Rows from block 6, named by matrix and row number. Rows with one number belong to one channel. Each number is 128 + 24 x the weight over its row's rms, rounded and kept within 0 to 255. All counts start at 0. Numbers have three digits each. After the name is the row's rms in percent of the matrix's.
# convs0: expand pointwise conv (model.blocks.6.convs.0.weight, 224x56x1x1), inputs 0-55
# convs1: depthwise 3x3 conv, stride 2 (model.blocks.6.convs.1.weight, 224x1x3x3, trained with AdamW), a 3x3 kernel
# convs2: project pointwise conv (model.blocks.6.convs.2.weight, 96x224x1x1, transposed), outputs 0-95
convs0.46 103:105143093128137138123127129137076126116132130119074130122118148087143064151136148142104167149131123081135129124105138115144126125155126130171135114162086165180109140122
convs0.47 110:134118119121132077133122130078104082123108126133114135157128128148083107111130108068153140144105111119158129155149129166093142116123179148101135160096112127157106156147
convs0.48 077:128139086121095121164129131180101100149128153142140155145119129191116123130080109144138115154152128095167161131121157111121112135142106146091110148097126154168104107116
convs0.49 110:106128107081115133102129174158117086185134135127119139123134063123140169113136106121162094172134162118133123108121133148103172123149112123103154138121159140122116109131
convs0.50 079:113159157127161138163184104108130104141098089146127144103112135118127121100110181093120117095096113132135173159147155144121154118139151129131136113174158114123150093116
convs0.51 106:109108125132111115093147102146120115157134120096108143161106154136151099125157169148127123060128111119088122124125086162126146129125089141100122108128164140093080098115
convs0.52 094:127121126125104156074085132130118089117113139123105129155143125082142097109111128133094163148138137114126144141160092093118102078100106160095121102126134159096115089108
convs0.53 093:122141113116159105126129109103139119158133147111118138124126079149154102157123085101125120139105086135164148161141135154189134119137070106123098165108108113162122096116
convs0.54 086:091179114119118095134151091139110126128094129123129127089150117098181125126143182086115145102109096135111137167114102109129148121108119101077158121118102143123153126136
convs0.55 101:112143135101117128102100105133144103081127103186123134173157113125111083160119077101111142146118156135179139123159107107101133131121131121084140118113160146113135142107
convs0.56 085:127137153081108143124151152143129098102116150112141177111098147119167107163102116134117122141136098100148126143151140090105185123138188129124162106122083125133129113108
convs0.57 079:105134098085123106155121124157091150166104114130106143105115155122106144126105114137103126139095109156157142108160165132122146130104165173120138174143130135108148077087
convs0.58 088:110157110111153156139107149152128106120109095123110122123106131146183119124086149059097139136115134128150141138130069125111137158089136140135144140122085123079131148108
convs0.59 124:126075136129131131155108107097166157101145123137133130125115124104154158172165138145139155085103161119136114105115120129128129117112167088176088175108124091142129120129
convs0.60 109:113123131162125097101126132115133150185117112136108137126163116111136124119136076112125096141178091138129140117134137104126139156088166132130081152096157130119078149088
convs0.61 101:119115138125145085133165158119133127136134148097160158112120152088156137061091112091126115145123125135117111125162132124122157102084142101125142117124137107154095065125
convs0.62 091:127103122144136146151144128107111134087148134117146145142163072168156096111112135091152088166118080143111116136138113108153160098126104141123121117078155129123099167134
convs0.63 105:134150126120162098117159120097181138140145111145122098133121137119110148106157122113118154117161140136136141142143130166141153105200113121185091127125147126170120088154
convs0.64 093:128122119155097145126109133161072152147108157162148143119097089120105118147075129098159172172131086102093152116145144134127131165150143130129100140137118105112128140111
convs0.65 099:128106177136114094131142128091122132115177147132147108127173106115153117127146095101098141117103161099099075141130145166140138164114150128138132120122153100158179146140
convs0.66 105:106115076113147073105125087157117140153115107144129123108128102116118153124116120110085086068158110120094124138109119154133087113151145108125092104139091134141126126113
convs0.67 102:096093096098098143091157141152112123105095152119093158075156124106158155135148138137093135139116101129107145167100166111138143105131146179122145103120141135130146147147
convs0.68 100:102106123118141136197146095123104118133132145149148100142152121115120141111131142100093163130119154126101166135113110113113160070094167173127171147124117122134110117158
convs0.69 118:101134160156166148173096106170145130125147144141124091145114152097149166152143118112139153154131145105153091124100132126128135108132125113190079149110109099111139149140
convs0.70 098:126127132155090114121153169108119142143116154102112075105133102123154158122137152140128158099117138160150117137146103126111129144128162162088128147175121095122155186092
convs0.71 092:123152146119109166147124105104131066143100122121174118141108105153147141146095115082146126110135144148116118144162147094117130190125106124098115136150141081093107119120
convs0.72 091:119157119125120103146157178086142121144159125110105152079113149095152119168142142111127150139111102138142117135138122100149163156074173178118139125105120129153105110124
convs0.73 098:121162110092106119188170097131129118149159130138141114113120166110137095124132113164106170148113101112176137127103155110090134154135124147130132142162154140163118111089
convs0.74 093:081130136104115139134147102119115112114178132151147128100140134107141084099171165146089138148145093103117152125162098106090182152096113152135138122129130140136150100117
convs0.75 115:107097124145124140173112122112160146123159151121110125143117142140181146182165108101145153129092156092154102120120117152143106102125137117170092168117097100135133110148
convs0.76 119:115133118164145130127145152173064119123106125117149126121116146089127099104126086080119104080149102116104115097126165146156116116072138142136145116123104101136141106122
convs0.77 108:156120122108075155123105126140131130164109107143122172079107118104113127088089111121119127144079106145162122147154107124113168140100119118109118176120151090142097117118
convs0.78 108:087120108140126124137176155105136161148124124124108131139101133177134104129107105110108146105128128108119157224133134121127141109094091121113131139116116090148130105096
convs0.79 092:122143109173138123135156137114135115134120127083081189137170109112132104130072087109146155122110126146154115128107096136147095127111092173127139136132110150149160115132
convs0.80 086:082108117100147101132121103113102136110125083138116132151096108125133105163136121114130151081108115166144103141113105162165128170123093124116119132137133165179117077141
convs0.81 107:102168152120135117128103100094119126146113132100158147105079097161163095118127150131132118154128090098150096137136117129127146150139108116163143077105106097158087114099
convs1.46 097:123105109107087095120101112
convs1.47 102:134153146146170159135153150
convs1.48 099:136137101147146087144145090
convs1.49 099:138148146144170161135156148
convs1.50 099:139138130143168158131163160
convs1.51 101:140151146135172164133151147
convs1.52 102:123109111105095090112102105
convs1.53 098:127137139142159159132168163
convs1.54 098:138148143141170164138155149
convs1.55 100:121103111106095103121096097
convs1.56 103:136148145140170164132154150
convs1.57 100:133153149143169161137155147
convs1.58 104:131101113112088094113102109
convs1.59 086:132152151138162163147153153
convs1.60 100:133147143136169164133158153
convs1.61 106:132146141142169159138160154
convs1.62 107:113104111107091092129102109
convs1.63 101:104098120101090112124103104
convs1.64 099:118102112109088097119100108
convs1.65 106:135145139122136138097081091
convs1.66 097:137143140141168161135161156
convs1.67 096:138146143142171162133155152
convs1.68 107:130103106103089097119101118
convs1.69 096:120115128143156161150162164
convs1.70 102:128147145141169161143157150
convs1.71 106:133126130114103106109084089
convs1.72 102:135140133140170160136162157
convs1.73 099:136149143139173164135151148
convs1.74 101:125108101115085097129104105
convs1.75 092:131122121128092092117091097
convs1.76 095:136150141141170162147153149
convs1.77 099:138149139136172163132156151
convs1.78 084:107129128125162162119162163
convs1.79 102:119107112121091098112095100
convs1.80 108:128108116114075099123105112
convs1.81 096:135138133136167161138164159
convs2.46 090:102159137123128093132172109147116136143117134114133092115154152092149113072171118138170152114151121131149131145157122138141093171121156142134121107159138116143073141128117083086139143083102108111152137165140155141142105104150148095131166128088115173150152100142107119097155141152121107134
convs2.47 101:108131125126158144117181131136102153083192161146151112079115128122200109138121131144120158147129138099125092084153125141112133117115119151107154111134144091124145137115132142132143143089149122126160092126118123111147100081147106145102110110137140114110116097134070102118141089089131128158
convs2.48 104:086168126148099115143133139099179147154121151109149150152154115145107173133176135100128133154118063171107154149151117116074125117128108113125126155126144141133114145126123135108166112154136128119119115136098099115106188138152140135123164149087122141131098127096177132136141136117177120160
convs2.49 111:105155097095115130165124143169120151137096093136106117141143100149109144111161177095116101161150105120127180145127101131132132097118130098120131113102109100160157128092161148119147088148139137122168163121103100121085178164111107104132116130150163153118120099073134129103147131123131104144
convs2.50 097:134109160132056129101107146112137157110143129108109132119140068111107088114116097155149160105129093128158136103124131165141131149184116129107086120140158106138128125207112131168148131138098143121106137129124135133133097163143136145145145104132113155131114140102108182108092156119138121142
convs2.51 111:099101150110138123138108144150098075160180144066117152116158089157107091132165128112125136127115141134138087137118123149144104135098109150109150058105137156111116119114084142120095125123136106137148133126190138130143130129105102084120154130140123148161152145102130131146132098165122110143
convs2.52 077:156128123111094166103092164128149143156176135164120117143174153141175147173179120145150113120139108142084127092146129141137123156180155126097132156134142121140139123138090134130152128112099096116126147113083125146175106151075134109148147120142144085128128170115118142133127154119153116138
convs2.53 103:115114145102163104128096097133174139156167136134131081103151087121145108130135123091123144126130156138142134125080133133145128143138164102136106134093133185133132105140163130116116099106098118122100158102132093137118092137121150094070158094153088137121141127137141142142123192134155154096
convs2.54 099:137131162110109129128168157125136152138126124081135133127122117124107138155135153116161093147157127145121136101137138151112163144124107191131144127193127136141151159137133127111175107127125158164144079148127118125170106101105140131122159114094136119161114172129093149065170097122139167126
convs2.55 095:108140107125128089104106134109140079126100131114098161136121100139180145131086118129149152126166139094120096109126148100148104158173155093095101136115141101171143148119107118145146130138095132126136186082127115115142127122112131083126112105142153134149115165156132165164096143129170156150
convs2.56 093:107140126144136162135098104140107105103091135143132070163145146131160115089159120143142159097131145109145143115107105129103126158120108183122169115156121136143120128087079123141115144139120097128114128093128145142069114152134112114102094085111114155098115058150134113139160114146114149107
convs2.57 093:144124158143122138112169105151114127103113099158115146132126094131110159128161144145156098112150168085126151140108142126108120134135145124138146177109147103088169147139112146103060119126141094119096168110120130080126122165108083185122128159086137139162122158129135102159131126112109139135
convs2.58 078:113130120095094150125058112093126133170155145126096176138106112112120134118114155109136100127091096117105098143153093129134101110133160138123134162130118152138118081131145143148134110111149086126123142104127127091172122135116139152149083103100140130139158143090114136135107123111139084200
convs2.59 125:117114132187120135145067135151126126164089109170100135147155146138143159117151105127158140081106156105114150096098128127124149086153125100202115092101113125135113140130124099151145120110141143138119103110119094120155135129122120113174166123108098103138134124098150165153143156126109102106
convs2.60 103:152117135161148137138089141131121099134155174125089102150104196127108095113142122152136127126112148099164150131137122089137103150118158096117122117149139114094107113142168113122139150087152118148122111099131097111120153180149102114112109089163099116106106193136120105129134166136119088121
convs2.61 118:060105142116127133108107117115100081124138114085135163123119128130138128139115139129095112101177124116130134129165132169147113162090124095183134123145091157128121151122114136103128091074105089127110156119127173096126136132160155140142161094130124132147097085115165137120104124170124133115
convs2.62 094:099110140145093134134093102120115169103106140105111112136102144184141117150148125102143145090103115147130143163099150143163133124135140120202126135095072146160145130083128132168101152091126137109105139103110103134109118166108111134146128107141111140153123142085138074120115108116150163117
convs2.63 092:125124149138093149142128133103127136141139168158093157069153143153121148117169117099129131141165103122139142074086084143151102135110088097133101140118103154146114174149080130109097119120129092132109092129092143139111094115172135120151115099152145147130136144142108136127105164107107167115
convs2.64 092:082144119135149121121122139130147139125141163154092096094141152118143088145122119131116174073115136115105122168120065116183132113107162114131132134129118119097132111126129095118105154187107104162125130140106143139126124172125130129167118172082137151141132117133114137117117121188149082144
convs2.65 104:124129091142176163137126137167135109139127106121135118158090130150142094103162127153111093141106147133120095148079136176175124093082129152146166131128126119112137111139142155116097103160142151133130136132153162123122121159130152150141113125158146174115124118101077117081110132132104156071
convs2.66 109:169156121131125109164098122116114145145130212116108130134131100096103157125133119078122136103151112101203164156139164068104141158132146116134125118100108098151111101147144141080160112085126135136125130150116144125121106117130103129144114098116113132117119148143145089117155134146106129114
convs2.67 096:128155148104104131139152094148158121120114125130142109116118143132132108115088127133150181178149100146120112082135077118138117078151120149145124101147108131158135120144120149128138104177133111138104098119088119128121108152123171104127138171103145092196149154099072108159109144109133136124
convs2.68 090:163127133155147122147091167116106116205106136124156099155134115133082120139126134089158138141098173058089148161141129125142128106134132085123135143145115172137138115116102147103084108126144102123135122135174153116091139092142106119140120116116120119149137109098114095137133125122098144166
convs2.69 131:159112092101096096127128151160177100103109117135114133131144149151128167095164072118135116083118125139114125123163145139123109097082100133167127115145103087110107142138126139127120167138141106163122143147140144179120135163149132114153128102114109155112123103108116179112134123154070094119
convs2.70 101:110160118151091092152095144115150138117150127141128170116125127107161123140149111133164106121131131161075140171124139081134123117106102151124109127176179136142147136125115117121104130154108124104166103081133176117153137159166088061162117123110124117139161132151128108114146092109143132143
convs2.71 089:125123101120106129098130144148115089113111123089130072110101147098123127127120178135150117139132125118153098178157123147113121126152127117157120201109141138117135100120097117152119132133128083123174108131140088148188114126110113102099125187119145112145131163087145088136162146138140117135
convs2.72 094:143159130128156103128097155128140058093114140149127118118119142121130129168096143127127177115114089109133182157130110159173114119126145138132124114131180158083127126130136144172126130124074137159106086112114120100137121105088085110122096111091121136117074138128139133127116099131130143098
convs2.73 106:139099125144130104099116146103117105092141111127118069145121151145102072127124133121112120097109142152148150151150142135110135114153131178153154153114135121110091159117156117101104151111150133137107123203134102081137149119115135164100087119125104119118143114138124143157146147178140172176
convs2.74 085:099110161159127107143096106113153127109154108167147135137132129087132111114150099059152118185145150115108091120164137133169089154145148127131132140112145148169111121126127129137137145100109141149138156116147137186107103107151183158123122132138135143104157166130139126110157113132152136180
convs2.75 128:140136078148078136126125154175196139144139128126151133110112106105110185097116107123128131143130137163115089117162146156133113104124125088160181089177099123113090157125115103126130143116154121133119121124107148106104141128129125116084089106137127160137133121103086143126130117091096114141
convs2.76 106:137105134151124143117111129149182137118128148130112114127122105099091134076151104131119152155096127094116094129105143074129152134158173138114112132137087116134137144137161138135130126170141111142076121179122131133141142106102155120132096115171172108102089110156104074137142113119093163154
convs2.77 094:166123094125123133147105119127125142151135143121137103121120084121134101112128112081108155109107149103171174100151175101082108127104152105135159110140139151076133123102105174085173112128126143120145198102113157139164107136117107156121109123159126175134134121151133141117165134122121134139
convs2.78 102:116135144152152117096151156179119155118129156102146136139068126130146155138108184131119145122146089126147141104147113138164072150146136143118132113124151154136102164137128149103125164141128156060112131155146137123151119157117112118063131126116172146112115099178151122091120143130133149129
convs2.79 091:133170111144076109086102121166118132123130085115115128164169129158176106093120154173136149136121136102154125138126132116133132144119129130163181153171139098112106116131116161112139106112114139124158140138123143140140186156122132093187091080136127142152112119100126141124092114116102122104
convs2.80 082:144171140135136144136123078178106125106111140143115124134140098133136158124167127103144111111140121095088139149176094133186112130134135175176102158128124117131119093157151138127133166112107123098159121137158076134097077124127126117136074145118129171104117082119117117145126132122140110147
convs2.81 108:142119109116157096154120125106118113146184097109143132117156138131168097144124134097091169086147116132119117141136120126153129108115124103109135126159179116120143148129147120109120134135113078105097141168104161153155153125137127067124144063155146116106150146162142128119102155091130135070