config.toml
image_size = 32
stem = "deep"
eps = 1e-08
precondition_frequency = 32
weight_decay = 0.2
Rows from block 5, named by matrix and row number. Each number is 128 + 32 x the weight over its row's rms, rounded and kept within 0 to 255. All counts start at 0. Numbers have three digits each. After the name is the row's rms in percent of the matrix's.
# fc1: squeeze-excite reduce (model.blocks.5.se.fc1.weight, 14x224), inputs 0-55
fc1.0 105:146089145086105173075092132117117190134101138101096083059073159122103166183175093146121135088120144159102149104088138142095117237167127168106109145135133141129155121144
fc1.1 113:172149081120138104156130111145138197146160166172176183114188112077146133165153117157113142038100255121107142150138149127128137099136158112125090215185079097105107090114
fc1.2 115:171210146111093131118104134130122127144117130111142113167123119138106120105128091178112152036108167175152148200255190134124106143159148125101128152170141127157116104091
fc1.3 098:095140181142088152141155121112106164147148163135094169122206159107126099126150162156157135163132000160149125154180094131128144056097103116127117148135129117116163089111
fc1.4 119:159099167156132151139132090139164176143110212104157187185113140142146126114127086178139134228118142072078120146130105113125138103125180069171156211220108111130164189117
fc1.6 108:107141132162127204130145147090155117137105131186099110106129161141170140106134160161147161230139083170134131112094170143089115127142126110112140130102096100164130088116
fc1.7 076:052099122130121068190146129086124166151139126158131048105165112162150112115091158147082102153129194126151133108124071128135074135107157136110084125163126140119087119115
fc1.8 100:147149140139105131134108122071178103111099086128170159138127164130132161118137135121133091146188129117088114122096172166133101172143092153149171122114142129131170122129
fc1.9 106:061148152053133110141155143157125099108146118157188173170114112141154151185097164089125157149144048164162096134113255124132113221153160154152091138156111141204065109135
fc1.10 112:186133163154126104157119114140151078128147115141160135162227141169183121130128213175096162158137224187096119106142150098137109148147131128115067094127105175198094089148
fc1.11 091:170143081074114137142134072158160114159097144074120161191115204133180143141139115121119087094122058088161140111100128106106134086144063132118131128169174134165184135103
fc1.12 098:140111150107133151136115072089129137126142157140078154124187152108181142122119141179162149066083156079139073098097159102103124136082154129153118132164123132145122184117
fc1.13 099:133154103095185107150150177147183039145168150118163106144079123167052156143095119061145108139120066137162153123147113150113178107106142100157144070038151159128159174161