A small self-supervised image encoder, trained from scratch: arch efficientnet, batches of 256.
Rows from block 4, named by matrix and row number. Rows with one number belong to one channel. Each number is 128 + 24 x the weight over its row's rms, rounded and kept within 0 to 255. All counts start at 0. Numbers have three digits each. After the name is the row's rms in percent of the matrix's.
# convs0: expand pointwise conv (model.blocks.4.convs.0.weight, 224x56x1x1), inputs 0-55
# convs1: depthwise 3x3 conv (model.blocks.4.convs.1.weight, 224x1x3x3, trained with AdamW), a 3x3 kernel
# convs2: project pointwise conv (model.blocks.4.convs.2.weight, 56x224x1x1, transposed), outputs 0-55
convs0.53 097:100117170170128167127136101115153131118110095133096139137140139158113099123114154155118106131165109124131126126132129099134169105103120110133047104080130138164136114148
convs1.53 105:136143135103125102101086096
convs2.53 093:108150116111099162164072136121113128153083127138123120139075149108113121126102122153124116106156142078097116123136174130140120146102150128090113159149103107131128135075
convs0.54 099:063119141163138122078147135128121153175172137106134116123158113114131150125141124093157111104119149107098097171130113125122171129137129127136152115121146076109110162111
convs1.54 086:112173103139092152132111130
convs2.54 102:121110181113168153123127151102125141153129165136120126078153103087148139105121090116112118132128146107110130114132153120137175152116149149121117131171140112088075161101
convs0.56 113:117103113151112106136098141126119144130085137119149142117125155159110135129104141164122129144153166081142107182189120122156095092117133073127105103135101125142095129134
convs1.56 116:124125124133199120120127129
convs2.56 092:126103119049143136113164129143190128150160100138130110101136119125120111117116087138146128127118160117099157129114119150098162147133138161113110182134128114104103101140
convs0.57 101:104092122125109112139144080128144131201172150109126126080163158126140145108118142107134080161123130103174126144126108140136123124137129150138148105151116120157154095154
convs1.57 091:149167142118098160146153133
convs2.57 083:118111137051118135117129160135123167165153140152141162112114121164142119076160118108123124122102093097107119104102132113123099149139117170101092118137151111135128144100
convs0.59 097:162169176154102120078114166156144101133108157132128098139123124122120151123214130143146135109110126124101115134139126142161136142165119138146136147142129116139097101097
convs1.59 088:137089133122108117126182132
convs2.59 118:089116165117176087135093162167113115118115111138107140133164163135143137102115145105082120159109140138156142096154101098118133154152144143093136144127116126153089129163
convs0.60 094:114149142131113115114150137126096101119071124177108109131104111157126144111135138135117115115121166091085170144130154162126130104088141144143095104112122117083095140080
convs1.60 112:130140130088085090123134117
convs2.60 093:133116135144129121093099077099080100141149149114124140112139126147129070153120089090145140181100151146143140130136141133142135154166134098101133145153118157155115091117
convs0.61 092:145146122105104121118159127113120127138124129129113086134140159174093171124126133124150122108173172151128129138124151128093119159177119128175132142162090111084132078126
convs1.61 088:142180143121118117124086129
convs2.61 110:093110154170114097148168109140131158117138114141152157114155123105109092127151129124129096140141061123142123153156126114145137094114153141126109137092126187158100159125
convs0.63 107:112135106086147121119186121153130160119186123140155107089143143138097129104161147111148162144156137092122115131124151167146145133154122141144104108149165122170091120127
convs1.63 094:113106112104114099103092103
convs2.63 114:130140143123098137125130158122076114176116161097110120153151121100147121129099103098168108125117150146141109130173143121125176099129142108152114178122125095087154145157
convs0.65 114:173180131113130134085087079117114147121107135165111128136104146152092101147137118082131108158141075141138133133164119125105128125145129124164153145158114113150121132161
convs1.65 125:125124121151188160122129124
convs2.65 101:141111162129100135118100134132161087132170148093109131093134098153082121147109104129156142080114127141072112107170146184132103135137127102125101137145149132120118140118
convs0.66 092:101098173157108111098127116120133127130129151131085146119131111163090138086141138094147086141130131195157127147144184133121120106093133167119114132145151098121125130126
convs1.66 083:121138128182092102135119125
convs2.66 091:123136120149100173109134172119143121124146141108123135094094166084177144138143110132082139146137130121090130133152121117166138177115112122093097126134113095106078143137
convs0.69 095:094139104126108109109115163144119153138170111158105115129138161144153085091095133093169145161108083104104136139098123126117169113138137143118132088132150116120151172148
convs1.69 093:155137151152092155144144156
convs2.69 090:100112100132111090133115110170151132119151105131113122100109168127113099096107107181171149116110113120090130136069134135119174125150163135118144122167139120103106104124
convs0.70 095:124136122148145139119149092126107146131153100103085089115128141134153121110073108133127125153152139129113181080139153082160157107127139142110155099166155116097154115147
convs1.70 108:087115082127160131133142132
convs2.70 095:101118112106160127127139128117162121107140116158120138142133180154114110151143121115155174187132161131114100138206110145162164114146137105136112128125139101145144141100
convs0.71 108:112155129185118162128177156143118120106136164126123096069130135130149135117114156120117124135107118105109112157138107137138165079115111111111136132087168106165146099151
convs1.71 091:135119135109096112141183142
convs2.71 135:141129128165142158150190119140140130103131122133115087158177132108133104102141138103137098157064112134128112132167142126110167116101111116094132116128135092140152155158
convs0.75 095:152092134158115153142123137148190157141130096137097106138149127123119118151113110136120159112124104115145111085171092142131170096148133137099119118117131071143079143144
convs1.75 089:121129137159154161100103098
convs2.75 098:146101127128119139130081092139097130128109126142145158141090150149082115114143097113149159140146052155094136123127156139160129129142083119094130110098143162119148132136
convs0.77 095:177143106116133156077131157130114115139117142178142097087140166113128104086109107187135148092121102124100139111141146127082158122146135112154110110122109138129113119116
convs1.77 100:102121099120174127101125102
convs2.77 112:137096121092100135142175136146130119107148170145116151128113149124152166104142098122168178142142107146120128153071115145108145131143115181146113119102134090134096107118
convs0.78 098:124113094125087080131164126097141111108090171123149126131097070116155104128127131130101110125135115137136159135117127112135133104118095146114103076149091107182106125126
convs1.78 084:112100111093146102114097108
convs2.78 140:104086133132104112166129096095125130110143156158087138155099101115155104136147151110108147113107140098156096139120125120147157085103112111149101176078107125140156131109
convs0.79 117:117130093087153123154094111115129130138139117119075136162100126161135087150176155151146105098139175102140142119150130131140090143141093110156121106115124167121159117157
convs1.79 100:115098102114077111120113124
convs2.79 101:112119127170139172143110149152075121156126133166140165172121124123107132114131105126136111096157127159120112158110129146107110103133149160161118109128130189154151088102
convs0.81 101:116125125130136166175067108149124118127149137161092121174129118130108150125142091139140135097125160160132088171121131124175092113097117131148103144122131158123171121109
convs1.81 099:131083132102102094132103131
convs2.81 090:163104142106114144160119140150092145104140162112146106163124131157110141129132123162130158171117157101127118123110119132148148136154085137078161140079082089119153135144
convs0.84 102:116123127138113133124124129122134137108168140102147114141167116080155140128129153150148100116095165109104135060130155114113108139103076119120086150106082141080117134121
convs1.84 104:119090118111084106141104136
convs2.84 101:146130155147111130147110121121144147123123097109091125130107098149127145143127097180106116096103131100138138070163140081106134130153155147135173111177138084131149119108
convs0.86 100:169130086140126135121126184111139135102111167107056131150134170119123151129130168135125140137143134136133154155164130147098161153102138136173093123147147122130153146123
convs1.86 092:112083099104118106117113104
convs2.86 104:107128104159137152140168133106108141124144129123127094139113124140189129113114067090144141150112123084128134134102164103144134141161130076102096109150151132097104099118
convs0.87 088:088146128105137081126154111105158120117121138115165126075105133115148132129077134120135140107163098109172132119135151097158160093104144134116117116144131117117189156145
convs1.87 087:137115129178122082138114127
convs2.87 112:124125130178115135141156158170132113149138143159166158119127135121165151124111165140103123083104101107076132148143124089142079125123139109153101151130154158088119130118
convs0.88 097:157116116119147164105169170113124125129085116135120109152168128153119163120141119146120143105168165103106089145079137098099173125099135137158148141106161132145106120126
convs1.88 089:107103106089131100107108106
convs2.88 098:094147110103116165136129168161140123161116110123120121109125120113107076073104136098156128140117127149122164130089155117146180101137124117102093159132118152142144162099
convs0.89 107:119132140166141099117137154110148143135145110193146112102175133153156155153192103148112153111131162165104131134126131109124131154153136158127125105104141132150119175146
convs1.89 090:118148159168160115119147150
convs2.89 068:108145130110103134130155104164150145077127145130115133147096115149126136162143104158146163143108153100146072116161084163125159132082123159168119153151132122127103117121
convs0.90 080:123148114139150137152114118104119176120123095155155143128113085113130178122111163090167139134159135147125134102129140119136162101167105098202133114119114117143105154133
convs1.90 097:097112090114139113101110098
convs2.90 100:086143143145102098123137147124150169139148125200113127128112109167144112158150124088104124113134150150163156163116137095116102097098076122142118130121098111144143130131
convs0.91 089:124089089135123111112108104096146125138138109133105134120150177141171165101180117109083113091085162147108111139143150160168136138152122109140151128124145153129145138154
convs1.91 088:107098114128108120142175156
convs2.91 088:107155157121128156086109109107106098130147133190146182144134180135123102156140113151116123129085115122143132128097147101113141116099108101133160123123133122154094153169
convs0.93 088:157157137136098094122181155097111105112116132158125116088109108176145137099137161116146119097161170136143114134156154148116183140113144145140124110147118160107139152102
convs1.93 093:134090131122107121136183138
convs2.93 117:114130115126087181164130149094118103124116109123139128150098149112109116130090138076122127122145116165175113082161108113125077171122108132116130126164137107102118107128
convs0.94 089:153085132168128110120120145157120118097145139121134129116151170132107162105177103174178123120154145103099132115120147139163121129132095089112141174130130145088128117159
convs1.94 096:152117154106095102147099145
convs2.94 090:128127149151115099148108107121176143102166144103130083140113111103150108155140093162155162123109103081144122115143132144146116111157145087101169156119139107129167137159
convs0.95 110:123165133146108119128146134138123160122165147120138129132131115076153148095132164153109102173131151141098115116147135168067115134145066132110116115126116169106106159115
convs1.95 101:124165122111142114123183125
convs2.95 121:156122136128122104098110108093125109147136163128129156148104125165107083135138134146112141134153116119115120138139152119132109127124095139133124135086178116147226132093
convs0.96 112:066128121129147159176139166142142131115107119122137132109142120114143114165125127160129092120119118104138084128132122126106128132190169084143128168166135152117128145170
convs1.96 111:123116112127191145125151127
convs2.96 087:097147165121086186131118111103122109105120098137118100120116137160128088118169127175117096131170133151145122141097119120123089136153105162127109169092115112126111119146
convs0.97 106:140147134099141108118158102103098153116097145110084097118127148160097155133114141097138149122145110174123154141148120100107152154143118069150124183129090139161120137126
convs1.97 095:107117106097133093103113095
convs2.97 102:122141118145129106115180147131167122120090152127140142128102144134139105138150107090132105161121117100176155146121096180105115124143147147128137044116139103131141119143
convs0.98 093:181136144148111165099129143175161119124124115109134146161119180118168144107119149130175129111139118094099068134143114139106112138109127153154138142091094131110142121128
convs1.98 088:120152119133160144131073118
convs2.98 098:089108125159149108140110144146138135144125135177086136142167156102132079137109153110150146143122112099107182120145099103135120122167159111172142134127157118116112110087
convs0.99 109:122124111113106100129142125089116173145139132146103147155123098144192156095099087127147132165178125094136120117127144163147137170132159159149138141160121109140125151138
convs1.99 091:149149151096103088142135143
convs2.99 104:131100121103136147131124120171167112103108142171109113168099107113137146127141124098169104130132093131156126125138152144143114141126179072091175109126161159137110112134
convs0.101 090:110125086085141138102088138124138139108165096119098113116102143074103106144072143152152148173117150117098152123141129117120125112162134150087121096126133143134157147113
convs1.101 097:106099100124134135099102090
convs2.101 098:099164127065112126158156133135107153167121129130130089110132112144117133150142146093087102141117098110159144131156171080131148118134120141141097083121125108125127080126
convs0.102 098:095145175107107120166156135118137102117140135151089150138125135111148142113121138112151138114120119090150171175147158099159127094150059106143142108131116102131134108160
convs1.102 092:127112118177139172110119127
convs2.102 099:159152090125159143121100140172166120183126096131131140129172149145122132154113134145159132131097102122151138138102089123157127118152084122092157087133143132163156112118
convs0.103 117:122128091165125096165119150080104144112164117126144153175163123125134151152093121108108119134108107112136104107119145109153129143128081100081128093148084152129121099127
convs1.103 087:116136111130184128110097113
convs2.103 092:137104127142092099116122157098103075107128134129161141130154162111154178126125166114114128155134111129124108135130125158162139101169113093074119122153102128125118075133
convs0.104 083:151133173114115153110072148113137160132159114158077120138134137171125132097159104138149101113116130142137102101134131133165159134087100165085117146144143113145154110140
convs1.104 120:124124130119087092127082128
convs2.104 075:131130156164101087127112175146107142095170140127134121149148095116153132123148092167178111121142128074158111134122158137133156144128120130116154164128107084159132110121
convs0.105 093:104103136081120128152153175111138117121141115150161154145122163112121149175125127109078160124143108107102120123108128113141154101117160140186119153094123119119115181132
convs1.105 099:143124145152168172134149141
convs2.105 084:168130125116121133123151142152120116122105139085171118163125111149080152146093088143157126150148169129137137141154122119107119130171142141086171081139117120163121095152
convs0.106 089:149143167115168131143119106110155147141127131100133146131087127081174072117145135164105122125137095142143124145104174100165113125141154129103152145137106116161100091119
convs1.106 093:130106135166117176130100128
convs2.106 097:098100140114071144139088134076076146117130092139144100156164112149133115119114099117144150142146127147142104149122133131144112161165126118145122145113137127114123197148
convs0.107 095:098137125152108129119138167128146111148104125155091101109133176102133144171160116102086102144135140160104132150121108119151127086134167137128129128115106109110067176125
convs1.107 084:102103098107109100107109104
convs2.107 093:133166111142118124138151083150090121130100120117141116133134111153128131136052110138165108118144140149116155157147100160120125100167127122100115126133129134123199088146
convs0.108 083:148139127181119159156154116120133123148157102084143138109091111087136104144100157156139131106175097128135127106128097107132103140099107122128175179133156152140108125147
convs1.108 090:126104118097163101121088124
convs2.108 104:114157138111130140142167117153144106134134132110117134141125106110146102130080154146130123141137119104150134102129098093138202124107087100137133108147103116139132050096
convs0.109 094:159159110117113123142126138049148094169136140133169072130126148104126101139132125145096113116146121141143148109132106113146113118125159101098166140156094148121101123096
convs1.109 095:107113102127172123102112097
convs2.109 101:093157104149102121173134090116169115139171155100109120119073131120145185169127129123120192164123118112161135127121124136130117128137149106127137149119106113162132128134
convs0.110 124:153135121123113094080169145140123097133091105095077150115111127144140136146132069151170165129121134146115100155159119106173130148109102137153116109121134128118090133113
convs1.110 091:107108098139132142142180144
convs2.110 108:120118153139170103120101106119107110102150136155122138172125103169163098145110078106116088139094124106114137125109124107091122141145197139115161139144138134153138149147
convs0.113 096:166137139109134139136156162109123129134104116144108088125137127138169139109104116136096147120108156117145194149108066167121150116129099156065139109117149136133131122148
convs1.113 103:114103109096149106100109098
convs2.113 099:114108094129134114128102124103120115087132135151124090118111153096177118117118119126133168112126138118139124168111140126133131064180113117120109174127128144177111183141
convs0.114 084:146140113120146131152123171130156106187112118148085130130118162134124141134110117148142094165088123122137123109119150141137126071110161132073101153129093110132087142155
convs1.114 091:112101118081160106117117117
convs2.114 095:113134123148150128135165136156173146136087121119119125154153124153125161124146078138128128107150167113128132091093098141117105118122130142070126151075097093163130149155
convs0.115 089:115124074142098140132144084119181135114104150126099116155158099151109145140157141112125151147103130099175146099152146126115103124102110151169166146139160098131118122159
convs1.115 089:106099102154152172128134129
convs2.115 100:116146139117122148087108158116168078108132140142100104130156114101091124135132121162118139150138109149133110109150159130121130134133086140108120157163168090105110079074